Rows from block 9 of a small sound classifier, named by matrix and row number. Rows with one number belong to one neuron. Each number is 50 + 12 x the weight over its row's rms, rounded and kept within 0 to 99. All counts start at 0.
After each neuron's rows are labels from the 100 clips, of 14976, where the neuron reaches its highest value: "responds to" is what is common among them; "loudest" is the band of the loudest frequency at the time of the peak. Only what is clearly more common there than usual is listed. The data: single notes of musical instruments (NSynth).
# fc1: MLP up (model.blocks.9.mlp.fc1.weight, 1920x320), inputs 162-215
# fc2: MLP down (model.blocks.9.mlp.fc2.weight, 320x1920, transposed), outputs 162-215

fc1.489:38 57 32 47 34 61 43 42 54 38 22 63 45 48 52 65 38 58 55 40 37 32 50 23 39 65 40 43 51 53 49 38 60 40 52 41 63 54 36 44 52 41 48 34 66 48 58 57 54 38 28 52 51 30
fc2.489:43 76 37 46 56 69 59 32 32 60 51 40 37 46 59 41 48 51 58 42 65 39 60 41 53 57 51 33 27 68 47 63 57 58 48 42 58 29 56 65 58 69 53 49 46 48 50 60 33 43 56 40 46 46
responds to: pitch class C; octave 8; note: C8; mallet
loudest: 4000 to 8000 Hz

fc1.577:32 59 58 31 44 63 56 31 53 51 33 53 26 47 45 60 43 36 64 55 58 27 48 71 54 56 68 34 38 39 69 58 62 47 55 27 47 60 37 39 47 52 59 49 33 67 58 52 51 56 39 65 38 38
fc2.577:52 57 38 77 64 44 45 74 43 39 57 63 39 57 41 33 56 49 44 53 45 40 40 42 60 73 63 42 49 46 46 37 34 43 32 36 61 14 46 50 63 56 46 61 56 58 44 63 23 68 60 59 31 45
responds to: pitch class C#; octave 4; note: C#4
loudest: 250 to 500 Hz

fc1.242:54 60 37 29 33 56 55 35 48 28 73 55 70 55 48 55 42 48 61 12 40 51 50 43 63 47 41 58 46 67 59 32 57 27 59 63 51 38 44 63 36 29 56 51 44 62 64 50 52 39 56 37 37 34
fc2.242:15 54 36 78 73 57 76 59 54 44 49 51 61 60 32 48 52 35 59 73 51 54 56 47 45 49 64 37 48 40 52 59 18 49 65 23 50 42 35 64 44 67 43 46 56 50 53 54 52 52 63 38 58 43
responds to: acoustic; pitch class G#; note: G#2; note: F#4
loudest: 250 to 500 Hz

fc1.33:41 54 36 56 25 46 52 35 67 49 36 51 53 52 74 48 71 60 58 73 53 36 38 81 35 43 67 45 57 56 35 68 50 64 58 38 74 47 68 57 47 33 25 53 68 69 45 63 58 61 46 38 58 58
fc2.33:32 64 49 53 66 56 56 64 44 64 54 73 55 57 47 37 61 36 53 38 52 42 50 53 40 40 43 60 57 36 29 73 41 36 31 39 48 52 44 61 48 59 57 39 32 41 59 79 50 35 56 49 60 56
responds to: acoustic; pitch class G; note: G4; note: F2
loudest: 250 to 500 Hz

fc1.330:35 51 48 39 52 68 27 36 57 38 40 51 39 51 37 51 45 56 30 32 48 30 52 38 61 57 39 44 27 45 59 53 76 51 44 46 74 55 35 47 53 36 39 59 43 43 44 67 25 56 61 55 67 68
fc2.330:52 56 57 45 59 62 71 52 46 34 72 52 51 68 53 43 32 36 44 37 45 29 37 33 26 61 51 31 48 39 46 67 12 36 55 57 51 32 34 66 54 40 19 47 36 38 73 54 42 44 70 70 57 55
responds to: pitch class C#; octave 3; note: C#3; note: A#5
loudest: 500 to 1000 Hz

fc1.96:58 59 63 49 35 69 30 42 46 20 25 39 72 27 51 47 44 42 36 52 36 33 59 48 62 61 47 39 50 53 57 49 40 55 64 52 30 64 51 35 51 56 68 48 45 52 37 37 50 57 30 51 55 71
fc2.96:36 61 54 51 61 58 70 36 37 56 65 45 45 76 50 55 60 42 55 61 43 29 45 62 42 34 64 37 41 46 58 60 28 53 62 45 30 43 34 71 31 55 44 44 57 37 85 71 48 44 62 56 58 45
responds to: pitch class C; octave 7; note: C7
loudest: 2000 to 4000 Hz

fc1.136:57 57 41 59 54 47 49 39 54 54 57 43 49 42 30 57 41 69 47 42 49 51 39 56 74 47 49 57 43 38 53 45 67 63 46 67 43 49 47 17 60 32 39 51 71 70 52 52 71 38 63 62 32 37
fc2.136:31 56 44 60 56 73 56 43 47 44 49 51 52 82 43 49 57 27 31 58 47 45 55 70 51 46 60 40 65 48 50 69 31 50 64 35 24 38 38 54 52 54 64 61 61 61 88 56 51 36 52 54 38 45
responds to: octave 7; pitch class D#; note: D#7
loudest: 2000 to 4000 Hz

fc1.308:53 52 37 48 52 49 58 36 48 53 44 49 46 62 71 49 56 38 50 36 29 25 59 73 55 72 80 51 39 78 43 42 62 64 45 41 51 19 50 38 50 25 59 52 64 47 56 47 60 37 63 54 70 41
fc2.308:20 56 54 57 61 41 67 75 45 51 55 43 76 62 36 61 59 58 49 69 61 59 39 27 34 51 49 39 61 23 37 71 00 22 67 42 51 45 36 58 43 67 42 43 24 50 61 61 48 55 60 58 46 51
responds to: pitch class C; octave 8; note: C8
loudest: 4000 to 8000 Hz

fc1.493:53 53 46 27 47 59 35 64 41 62 61 33 60 78 50 41 45 68 65 44 52 61 53 42 59 47 68 43 48 45 38 51 59 36 38 66 57 60 45 63 64 42 43 36 47 68 62 51 33 64 52 39 47 55
fc2.493:26 52 55 31 52 43 46 54 59 50 67 65 52 65 54 58 50 35 43 31 59 47 65 35 70 36 64 64 46 70 56 59 46 35 72 69 54 22 49 43 56 42 54 48 44 46 72 55 40 31 67 50 39 48
responds to: pitch class C#; octave 3; note: C#3
loudest: 250 to 500 Hz

fc1.165:43 30 33 57 52 75 38 59 57 53 44 50 49 44 66 71 47 44 68 45 45 46 62 28 56 45 67 38 41 68 67 48 55 57 48 39 62 63 52 29 52 46 54 46 54 55 55 47 57 38 31 49 53 57
fc2.165:38 50 40 68 65 61 41 27 30 37 63 56 49 71 63 65 52 34 55 51 45 35 53 43 32 60 71 41 44 49 59 56 54 43 80 36 55 53 65 63 57 48 43 34 46 50 79 58 58 49 48 50 56 49
responds to: pitch class C; octave 8; note: C8; octave 7
loudest: 4000 to 8000 Hz

fc1.314:38 69 42 48 67 39 64 26 54 63 29 30 62 57 61 56 35 59 39 62 23 64 47 37 45 43 41 21 56 50 50 83 47 65 48 64 66 46 47 58 58 59 37 48 59 34 54 38 67 49 68 64 51 47
fc2.314:54 57 54 75 39 62 85 48 40 62 49 40 65 63 44 46 65 47 70 58 51 39 32 69 43 42 34 50 52 65 38 49 44 48 38 53 33 43 34 65 51 50 26 70 41 48 65 52 38 47 47 50 41 31
responds to: organ; octave 4; pitch class G; note: G4
loudest: 250 to 500 Hz

fc1.693:44 51 45 35 59 43 27 68 56 60 42 42 50 36 67 49 61 50 62 56 65 66 40 36 33 74 62 49 62 41 47 57 38 57 36 42 37 51 49 55 52 54 32 68 70 51 48 68 54 59 51 40 83 57
fc2.693:30 55 48 79 48 53 59 63 35 48 62 69 68 56 53 41 35 54 48 34 44 53 29 52 41 55 68 48 60 30 43 66 24 35 53 40 41 36 48 62 42 72 40 51 41 25 41 65 48 40 55 48 51 55
responds to: organ; octave 4; pitch class E; note: E4
loudest: 250 to 500 Hz

fc1.200:59 72 30 61 41 47 53 35 46 49 59 43 61 45 57 21 41 44 40 45 36 44 47 67 63 55 85 56 45 70 55 54 51 67 65 66 38 52 51 52 53 20 72 39 52 48 63 54 45 52 44 38 57 60
fc2.200:28 38 52 78 50 53 66 61 44 43 33 54 52 65 46 41 48 64 57 63 63 45 56 32 45 66 43 44 57 41 45 43 13 12 51 40 49 35 39 62 59 64 53 61 35 66 40 46 60 60 57 48 50 58
responds to: acoustic; pitch class G#; note: G#4
loudest: 250 to 500 Hz

fc1.423:48 31 34 56 33 48 48 36 47 42 37 49 32 39 38 29 37 59 27 62 39 57 56 34 55 48 61 40 38 68 36 47 45 47 63 57 46 62 59 52 37 42 27 63 41 48 60 39 52 38 46 63 46 45
fc2.423:56 57 41 62 64 64 49 37 40 42 63 66 69 56 57 29 58 67 70 35 47 52 58 57 47 35 65 55 49 63 38 72 40 68 47 39 41 57 43 63 36 45 59 57 33 36 61 52 64 39 68 37 37 46
responds to: pitch class C#; octave 4; note: C#4
loudest: 250 to 500 Hz

fc1.433:53 52 72 44 36 34 56 40 75 41 42 53 59 34 56 63 33 43 48 49 64 38 48 48 57 55 42 31 46 72 55 58 35 42 21 27 63 57 52 59 36 58 34 41 62 41 55 37 49 28 55 57 52 33
fc2.433:29 40 59 50 54 51 81 49 46 32 30 44 56 52 40 42 25 35 47 31 42 52 56 44 31 51 64 32 59 56 59 59 35 34 47 15 49 53 55 53 48 43 53 47 64 67 50 58 34 61 68 56 47 48
responds to: organ; pitch class E; note: D5; note: E2
loudest: 1000 to 2000 Hz

fc1.106:32 76 55 61 54 76 48 55 54 49 36 32 77 43 28 44 34 56 48 39 52 63 53 47 36 63 46 62 49 69 50 39 44 75 35 62 72 56 64 59 56 29 36 50 50 32 55 42 67 56 52 56 26 49
fc2.106:47 57 60 67 67 48 77 50 38 62 40 55 32 53 73 59 61 47 47 58 54 53 43 52 55 48 82 35 64 22 50 61 23 33 47 46 43 53 44 48 44 57 56 60 23 56 81 71 37 69 60 32 60 41
responds to: acoustic; pitch class A; octave 5; note: A5
loudest: 500 to 1000 Hz

fc1.266:47 53 37 59 33 47 41 46 72 58 40 35 53 62 52 62 45 51 55 49 37 46 39 30 47 45 37 53 65 49 43 54 40 82 34 41 49 74 44 39 65 32 38 44 66 53 34 58 48 40 43 73 62 48
fc2.266:41 75 46 74 68 47 46 42 57 55 49 60 27 75 52 47 51 48 65 57 52 44 55 39 49 54 60 55 60 63 57 42 26 59 54 34 39 17 46 47 50 61 37 50 51 60 66 61 52 62 52 44 45 59
responds to: pitch class C; octave 8; note: C8
loudest: 4000 to 8000 Hz

fc1.435:37 47 38 48 48 40 62 38 55 61 43 29 68 39 56 50 40 56 64 47 55 61 42 66 26 53 51 48 23 48 43 48 53 50 44 68 54 60 64 47 50 54 62 50 61 51 54 63 48 60 35 46 63 54
fc2.435:39 55 58 64 63 63 71 57 31 41 55 47 38 55 54 42 41 37 45 56 57 51 28 50 57 55 76 50 52 55 47 67 38 35 54 42 63 22 29 73 46 57 58 37 46 52 56 50 59 29 73 41 51 46
responds to: acoustic; octave 4; pitch class A#; note: A#4
loudest: 250 to 500 Hz

fc1.250:53 29 41 58 21 59 47 38 34 67 64 53 59 52 49 40 40 47 63 38 49 36 52 55 55 68 59 54 49 78 33 41 44 54 53 64 67 53 63 52 45 38 56 58 30 53 42 49 48 37 52 63 35 53
fc2.250:24 50 69 65 66 50 54 44 26 54 46 51 65 53 37 45 37 54 56 42 42 59 42 29 68 39 75 47 36 56 44 50 36 47 50 60 58 41 50 73 41 58 50 54 37 49 72 58 35 61 58 39 46 35
responds to: pitch class C#; octave 3; note: C#3; note: G2
loudest: 250 to 500 Hz

fc1.682:50 45 47 45 44 67 62 39 35 47 54 32 66 54 67 38 73 48 38 37 19 47 46 58 58 64 72 33 42 76 43 55 59 77 46 50 40 23 46 53 51 32 49 53 61 50 73 60 43 47 44 63 46 30
fc2.682:25 42 54 71 70 46 79 58 49 51 50 53 53 56 42 55 46 48 51 51 76 40 26 34 42 54 67 46 54 35 37 65 00 15 50 42 51 37 35 56 41 66 50 46 27 49 56 44 48 52 62 51 58 54
responds to: octave 7; pitch class G; note: G7
loudest: 2000 to 4000 Hz

fc1.295:38 21 54 34 33 54 44 65 77 71 51 61 52 54 50 36 27 39 58 72 52 49 41 55 75 28 56 51 45 82 40 40 51 44 36 22 57 54 45 42 48 31 62 62 42 56 33 50 39 37 48 62 39 59
fc2.295:42 89 50 59 56 44 66 49 73 37 53 37 51 64 35 45 49 28 57 48 64 36 49 39 48 64 36 33 35 47 69 49 37 44 64 40 54 46 43 41 44 42 55 65 47 49 76 32 43 32 47 56 63 45
responds to: pitch class C; octave 6; note: C6; instrument family: organ
loudest: 1000 to 2000 Hz

fc1.395:48 67 37 64 41 71 46 28 45 39 52 38 60 59 60 38 60 70 45 25 38 37 50 76 48 52 68 45 46 55 49 40 63 85 42 47 62 39 60 58 60 29 42 49 74 54 52 45 45 36 57 66 45 39
fc2.395:23 37 64 67 68 44 85 66 48 61 53 61 61 50 45 59 67 35 52 69 60 60 41 31 51 53 62 37 61 45 36 64 00 11 63 46 39 49 41 50 46 59 46 40 16 46 72 58 48 65 60 48 48 59
responds to: acoustic; pitch class F#; note: F#7; note: G#2
loudest: 2000 to 4000 Hz