{"arch": "transformer", "model": "sound classifier", "dataset": "single notes of musical instruments (NSynth)", "train_examples": 184686, "time_shift_ms": 50, "n_mels": 64, "hop_length": 160, "input": "mfcc", "spec_augment": false, "win_length": 512, "targets": ["source", "note"], "num_classes": [3, 94], "norm": "layernorm", "norm_position": "pre", "activation": "relu", "mlp_ratio": 6, "head_dim": 48, "fused_qkv": false, "bias": "none", "qk_norm": false, "parallel_block": false, "inner_norm": false, "drop_path": 0.05, "subsampling": 2, "layers": 12, "width": 320, "positions": "relative_bias", "pooling": "attention", "label_smoothing": 0.2, "loss": "binary_cross_entropy", "head_dropout": 0.2, "init": "xavier_uniform", "residual_init": "none", "optimizer": "soap", "beta2": 0.999, "lr": 0.003, "beta1": 0.9, "shampoo_beta": 0.999, "eps": 1e-08, "precondition_frequency": 25, "max_precond_dim": 1024, "one_sided": false, "adamw_lr_other_params": 0.0018, "steps": 2800, "batch_size": 64, "epochs": 1.0, "lr_schedule": "wsd", "decay_fraction": 0.2, "final_lr_fraction": 0.01, "warmup_steps": 140, "weight_decay": 0.1, "adamw_weight_decay_other_params": 0.01}
Rows from block 7 of a small sound classifier, named by matrix and row number. Rows with one number belong to one neuron. Each number is 128 + 32 x the weight over its row's rms, rounded and kept within 0 to 255. All counts start at 0. Numbers have three digits each.
After each neuron's rows are labels from the 100 clips, of 14976, where the neuron reaches its highest value: "responds to" is what is common among them; "loudest band" is the band of the loudest frequency at the time of the peak. Only what is clearly more common there than usual is listed. The data: single notes of musical instruments (NSynth).
# fc1: MLP up (model.blocks.7.mlp.fc1.weight, 1920x320), inputs 0-159
# fc2: MLP down (model.blocks.7.mlp.fc2.weight, 320x1920, transposed), outputs 0-159

fc1.198:090140086147147142143105135177155186111174148173083152105127111101069120149114140201095129118125138133119130158103095090145161129095153175104121099094113153158148127101092101143118147128165106119128133066125089095164093098101141056178100140116133144135083086101115065127107142138203104093110095148127136061134142094102117085113108117120102092108180092122145134097132065167132154186156160169130081149139148184095100137181137185088115162155081094083134178080114079126162076016126115
fc2.198:072105163117127095135135107124142150139116116144156067125115068118126129217139124067170105119101163155143148157103111106062107099115130092155090129121107101164120079104146118095181179165095164085120139146094046119144104143109127113118037132174109152110143197140182156116153112115152126066095132136107146165128126152118144108126128121171089070118138101103130128115050201165154154115059129123174107163122113145151071148185155138092121175144119109112214148102114143170156103128125121
responds to: pitch class C; octave 8; note: C8; mallet
loudest band: 4000 to 8000 Hz

fc1.707:084178151181157164146096145111159162081136119126135136090094205138102119186120128088084101094138150167091092124101053201081167175169161102142107134121165120141116120134147137119163138083114111128163175090139108151133121127092218112090091160093119097116136136112106085129110113139091127124153093158104061115130092183129104136134128151119130121104127101103147163176083139124173134140084168083117149124146099131165166133117155133094119118095150103116141144132164162146127093206105113
fc2.707:132088085141119152066094117071143054147084092159136075087129089067169107076129114120128158178157123168130113138112111061149096058116167132150125101127070152143148113137127116162137149134171168119127126136166174169101118150125082134116107093164112135121118154127163138115174138092159143133080144063098160094081165180164169189174156161128083125163170118121186120141132118096167151118130088138103102110067152157121136100141103147090170109098072122108106147156065127166149160098080124
responds to: pitch class G#; octave 4; note: G#4; note: G#3
loudest band: 250 to 500 Hz

fc1.49:072135144109125139075110157116110133141145098144101145106148105164090111174163139186089135158084089105175106136150112120169172105179168127128136171151076118112106140086098089179119131131133146116145100104117129138096114126135118170150130139131127087116163083159139149144173075129068095124149115105126127126174189143079118118161116141165101190089154124107117105077076144141126162099118128084121058162200079174154160122087135142077129066118118076137135144138095162089120170034130169
fc2.49:124217137099082080109130167128179105105124103107123114163150090152103084168175089162124151146145158086130168125122110130076110159082186124149092138106115129100189168161120132153136164131124129118173165138082173169084101175109137119144090135183123181168144121175139141159148110163121084167167158092125159144184188186108065185131149147135147132152100158068118090076142152192137182079103143080112094083122089106127125122139133131098110071140092113113121093135113203119149159090103099
responds to: pitch class G#; octave 5; note: G#5; note: F7
loudest band: 500 to 1000 Hz; 2000 to 4000 Hz

fc1.88:097126130078127122175128109135151137158156079155183128143143116145162117189074134144103134128163110172081123160080107155083123170146128110144149140180150103084166132133137171112135109182168140140112156091132149114135127128155155117147146129116087143174101056140189162087124161176139150118151123146095156142084116132080124089170144122107111120140187093102145119110117087166158090200217137140158054135148125123174155131180131115185139150150111067099178143049108122151092104055131123
fc2.88:142072133171143103119149132098148078122095103128131102091175102090170093149149093100125165198101123164096106195148120059123053148168126156145127147103139113142139128120144141147155132146152103134150131147117103153086183120124164099125104152119121181155126154137210179134162110157157100147104154107103170136179126156088132192158137080172044140140199128097178099116124159153110159117167123122185070142109110127146084138191092148162077182146077134096131175091085161136154130097114104
responds to: pitch class C; octave 8; note: C8; note: B1
loudest band: 4000 to 8000 Hz

fc1.472:138175087116126165124132093080129141110069102164047108125131084102159168101108109106124168156158161080122190082175155128152137133133150097148088114107157126133163082129108064171161159165139114060089108128179126072085098145142153066138133127120127145195132104080142116101146134171152201124128114093107079122129128165131145144161086149149062110084117089151158100183103145111167157164117154171151086155121099144165119148127157094110120143120188083150113165085140160107097117088107180
fc2.472:164098173106076085156115139090110083135094192094114124140164161155144186136176080082149090144129182127069113169109076114081163140103150190122087147123096153096187122109093131108105163143171143103151098162132129171125113122141134135163127118151151161121158159117173133132133100120085116140156180095118107103085057202099076084063142124154101099079120136077119085154129118108117143150093094126178178139088130116133164133178132124136115112146146166117135098145137126118151173086130060
responds to: pitch class A; octave 4; note: A4
loudest band: 250 to 500 Hz

fc1.351:146149114129123084134122158160111110087128099151129131125136130092175081077086135125117087114121115126113148094114058099159135122153109053123128105121137165094128149110104140118133175087118060137128134092091148064126079170098116117143076136067165096146134072150083094143144117150103113130040122063123069130075108117186189093145068122141137086150182115131177148123093159077110077173174116069068126127146102144145122151099148159128117093164130086115117125075173100129155158108064176
fc2.351:068122148110172088102132152136144068163085088069127084114177122134126090169143094075136109125130136126121141160124106084135113099118151119207191113117107080182126147147171141110168148116147110124121098095149122161161150109109144131099136090178130134131081127119133116141151071145160131140104218082110168119093168186121211154104161138087125145143134149075152152093135139180154170136149040125104128154124170161155105092160081080074125132121074105113187118148095156122143122129086091
responds to: pitch class G#; octave 4; note: G#4; source: acoustic
loudest band: 250 to 500 Hz

fc1.510:072134200063186098104095116102131126140184122157172121121154118110133071218095127169131124138137170133196118075172149127122106148129148084123121155085166086144060123101086159121111113141133139093117144055100177139092125127080153103142147134092087096123129132106096112125179093142065137118106159084112142149053129145138138121128091155121201148104167134113115162154121095118126084115129078095076190120151119124142128114073109122150110108199136132163121107126066070108193156143110152
fc2.510:089154160159172095092149120062171048116105101128171102148138114108104076192133096134131156093128103118131133158164154150112102166090147194184103118087108125121162122142183108132176163158134140117124183104142134133101095159137111103119083128118115145141190174192153117115129076124169086153139153116101162166145121194095143127129137149190131106137132135091137142111144123164184164117104081089118177021128104088143104102146126120115118108148108165094091133114070153128203175136127080
responds to: pitch class G#; octave 5; note: G#5
loudest band: 500 to 1000 Hz

fc1.631:078122185124198137144101115139070178158102129130126133109123154092102160121129079181113159140109105126217128130133141138111122201152190112112095079145165144188142124190083130096165138144112155125189088115099139135145070142128110140103162105131106131186131084111073146158129135179142133104174150100154105163092183112110173136091173128108109145101123109161065188108188095162129120121127179104137115114122142157153097140102151120101154160138112117079102161114138137110105099176071152
fc2.631:160072059117121097096138107063176136139084176107173045152148071101105130113084066088165169110120115153130165175158134112142126082160141088180121100111138154084087125127171102166180121165120157149174129162151134128138129084120103154116076148152135110162085199159157083144161185140141155144107147102153129114163109142105185101136149105129163145122118211018181078114107120118142109098070095164123111151090155143148103155101126060172117102119135152121195154121069150117122066148138102
responds to: pitch class G#; octave 6; note: G#6
loudest band: 1000 to 2000 Hz

fc1.221:165116053161145168157131143114138139157155149098086162104119121147131132149091166108116154180082146142146113136128146063141096200169091135146150122143127130113075120178068195087109096148170072148129150070026102128179118097144155060076123169146151125184079078086125096136148117161162125049125166110097122133107129149147120150115116139101089148159176130131085105198125111149166117149171118166158085134134138141103149132200131163184144168153079080115090171115171081144143112124133103
fc2.221:075095074112097091170143139173173129106137130170168103134078105116131141168147100099125098152121153127116150195117121100066150110133114086118140069074114128140138111099113143085152144134180113114115103105184073156149080130127123145126120127148160186101145150094129101097099110037160169143141120145109135147120088131083136152116104075174108072158151145134172154100122153112146166144116174152194147145126062132102070094162110167120162147083112148119189079140151158151122149097130081
responds to: pitch class C; octave 8; note: C8; mallet
loudest band: 4000 to 8000 Hz

fc1.87:111166105197126166152127078122116218124129082161116151106110113087110163155114092182117129131136162157126144137128102142120165107102165133086073126074147110112131112113186076158139110147156165097144137093129199143155113122152130098182096159110169154125127160103078115099181167177145123063108052126123096085149036136129148080136110152142065108090111131143133120119066114108183111143103140106159077131099142157143080191159123172137139147186123106101070168107173140095142088149114092
fc2.87:120100095113136115149127118082114154143122132087144093118142105130094149154144094127171084112096108151041110158102063132105101103119170130125082174126091135144173117134158118095146149129157151034125127130082141123154115089099118082097118134142111189115124202207145105141148125160105126066125148159119177152063129145137167158135142157214106152104168142089141133124083146139170121151135111122118151157141093100141097154169131117126114119136053136105137192148140131108151090134148081
responds to: pitch class A; octave 4; note: A4; octave 8
loudest band: 250 to 500 Hz; 4000 to 8000 Hz

fc1.403:108167130141161144127090094196089096116177124118122101112158129133111095117099088150126114149080147130156135162123111132089132108140148123064171102096058120142087163131139129140139098125133095140144153051121100112157111090133087069138150143125092109138103116128125138126106101159127125071096090083156135067121100089100110135063101113128118108108227156129109200136098062163129110134131128106106121158135157113145128130147162143166162156139119098111105125107101154113154128077112125
fc2.403:103111105135117132103123135122166101110120126106174134156123120101132099206114155087163122124141153100122103193069138146085128038139121127158177091153088083142115122116173122120159123175119136130168152086139042134158114111115152117114060094190152134159127157089198104113129107120140182155101152120109165171147084176114170183123119096170094132153198119095185147120096091144210192119065103109181111152105135125152062131169144102118144125168146130130163105154105166086107137125168108
responds to: pitch class C; octave 8; note: C8; mallet
loudest band: 4000 to 8000 Hz

fc1.138:089143154142167110098178120128143163122198155137168111142085142111123147135044132135090106130123109141126127131130107078143133051138137105128174147139162109153130121124108119169120130203071106123102141091074113090158116118130110160099126137103162157088169121161141111078171082146168175134126142121157126118133118140044176107140165118086111169151105168178115072101089116123161095136173069098118126119163158172100066136202167156177104120132126078064160140078137165113133136090111156
fc2.138:132124084141116131094177150119177097141129157094092101159101105126152106177165145138105095123075184183125095161105060084082084124100119213156138143062119061102111094113190169120144169133202165149087182048137108135144139098107186138105134116162188100092131121157175169125138086066152181158167141152072119175159134141115167131086126117176165140166115146122191155185131125156176156123077109040137118083155195111144067103177090156120181074059104145161123107142113177203103116135153103
responds to: pitch class C; octave 8; note: C8; mallet
loudest band: 4000 to 8000 Hz

fc1.107:118174094112157127123120133026111122173121103096123112134117124086088096145140183105089089074130126112191165139213145111154119186163155133139131128152154126104083166127122098104113036173092107069129128067096162157121121131160122150141142160138108065171180091096147187135150101119161118134134113143183097164145114150134131086088076195097126168058103157126116152113116140118181114174124146051098110095145119148144155128122137155093124111127097122154136187106080153130137106106169137
fc2.107:110109132104137168131108129114134129187125145075140069095136083154156143141136142158153115079165132083163161178158131084097136126154156133171123178108111116104191139122192142125077119121170142153135155148121160146091181095138116135119130147099146135171170147173197101209153151092084161189086104131101163080122116154165156132111124124156150131131081160038093088097082086114186168114066090102146115079106122126119126118144124173137160085057068140142163138116080124200175119118121081
responds to: pitch class G#; octave 5; note: G#5; note: A#3
loudest band: 500 to 1000 Hz

fc1.502:144150054206134136103141071180125092073133134118113105161163103190157157155096089080126132164109136120085093124106160173129112138090087101114174176092114091149088026076162067136168134160152123108106176145157147108120117131128132137118170133179139117127160171097128119099157079093122164185062135109120059106134059199121086159170109130139152166101164118134129128167109107081156146118120085165140152141119114109161148107095096131083155155185159158121135127120121144089100122152148133
fc2.502:128093109211128096111142121091196070156110153070137102119159112139110146146139064100189101123130135163048120140109148147094119125147163130128088152097128073111147141133180127121162096160111142054130126113061162115144146108118161107117114117102162135210179159144169198111128143171179104110117169131129136140101096135170156165131152108168101091096119163089127083132105157173185097081088128125128154170089164085136178097170088108109096156118126185145170142146101118138171098159057100
responds to: pitch class A; octave 4; note: A4
loudest band: 250 to 500 Hz

fc1.399:121117170117111064108111112140079123182140102128137104101101088150096175114074135164150086126110149118141106132131161154106066144132180102129124050173126152172164103066125091115149132153136121145126092112131148118166089146128130143124133134126161062137139127192128070162128118142094165144182093148124124141136170132162177119124176136094134122144109132167164128099090179104152147114111124097132119154140146136101124148086142136067096082145153116158144115144121108121185069093155153
fc2.399:077115111102119126124178148091157131167114129108143101200095094083098131150195143056157165144174110093069146160089116130165106065098123135114145169194075057146136124143171119103101120147141172059115176115097113121157163124152100142085081148196170126139162135175169162164118127054108160119128169110136150177151098192119144116101167076131157184160156137094115165077107136186166164105083114042126159091095126096154112129137100125125191123163140183107160105153100196107117111140148086
responds to: pitch class G#; octave 6; note: G#6; note: E7
loudest band: 2000 to 4000 Hz; 1000 to 2000 Hz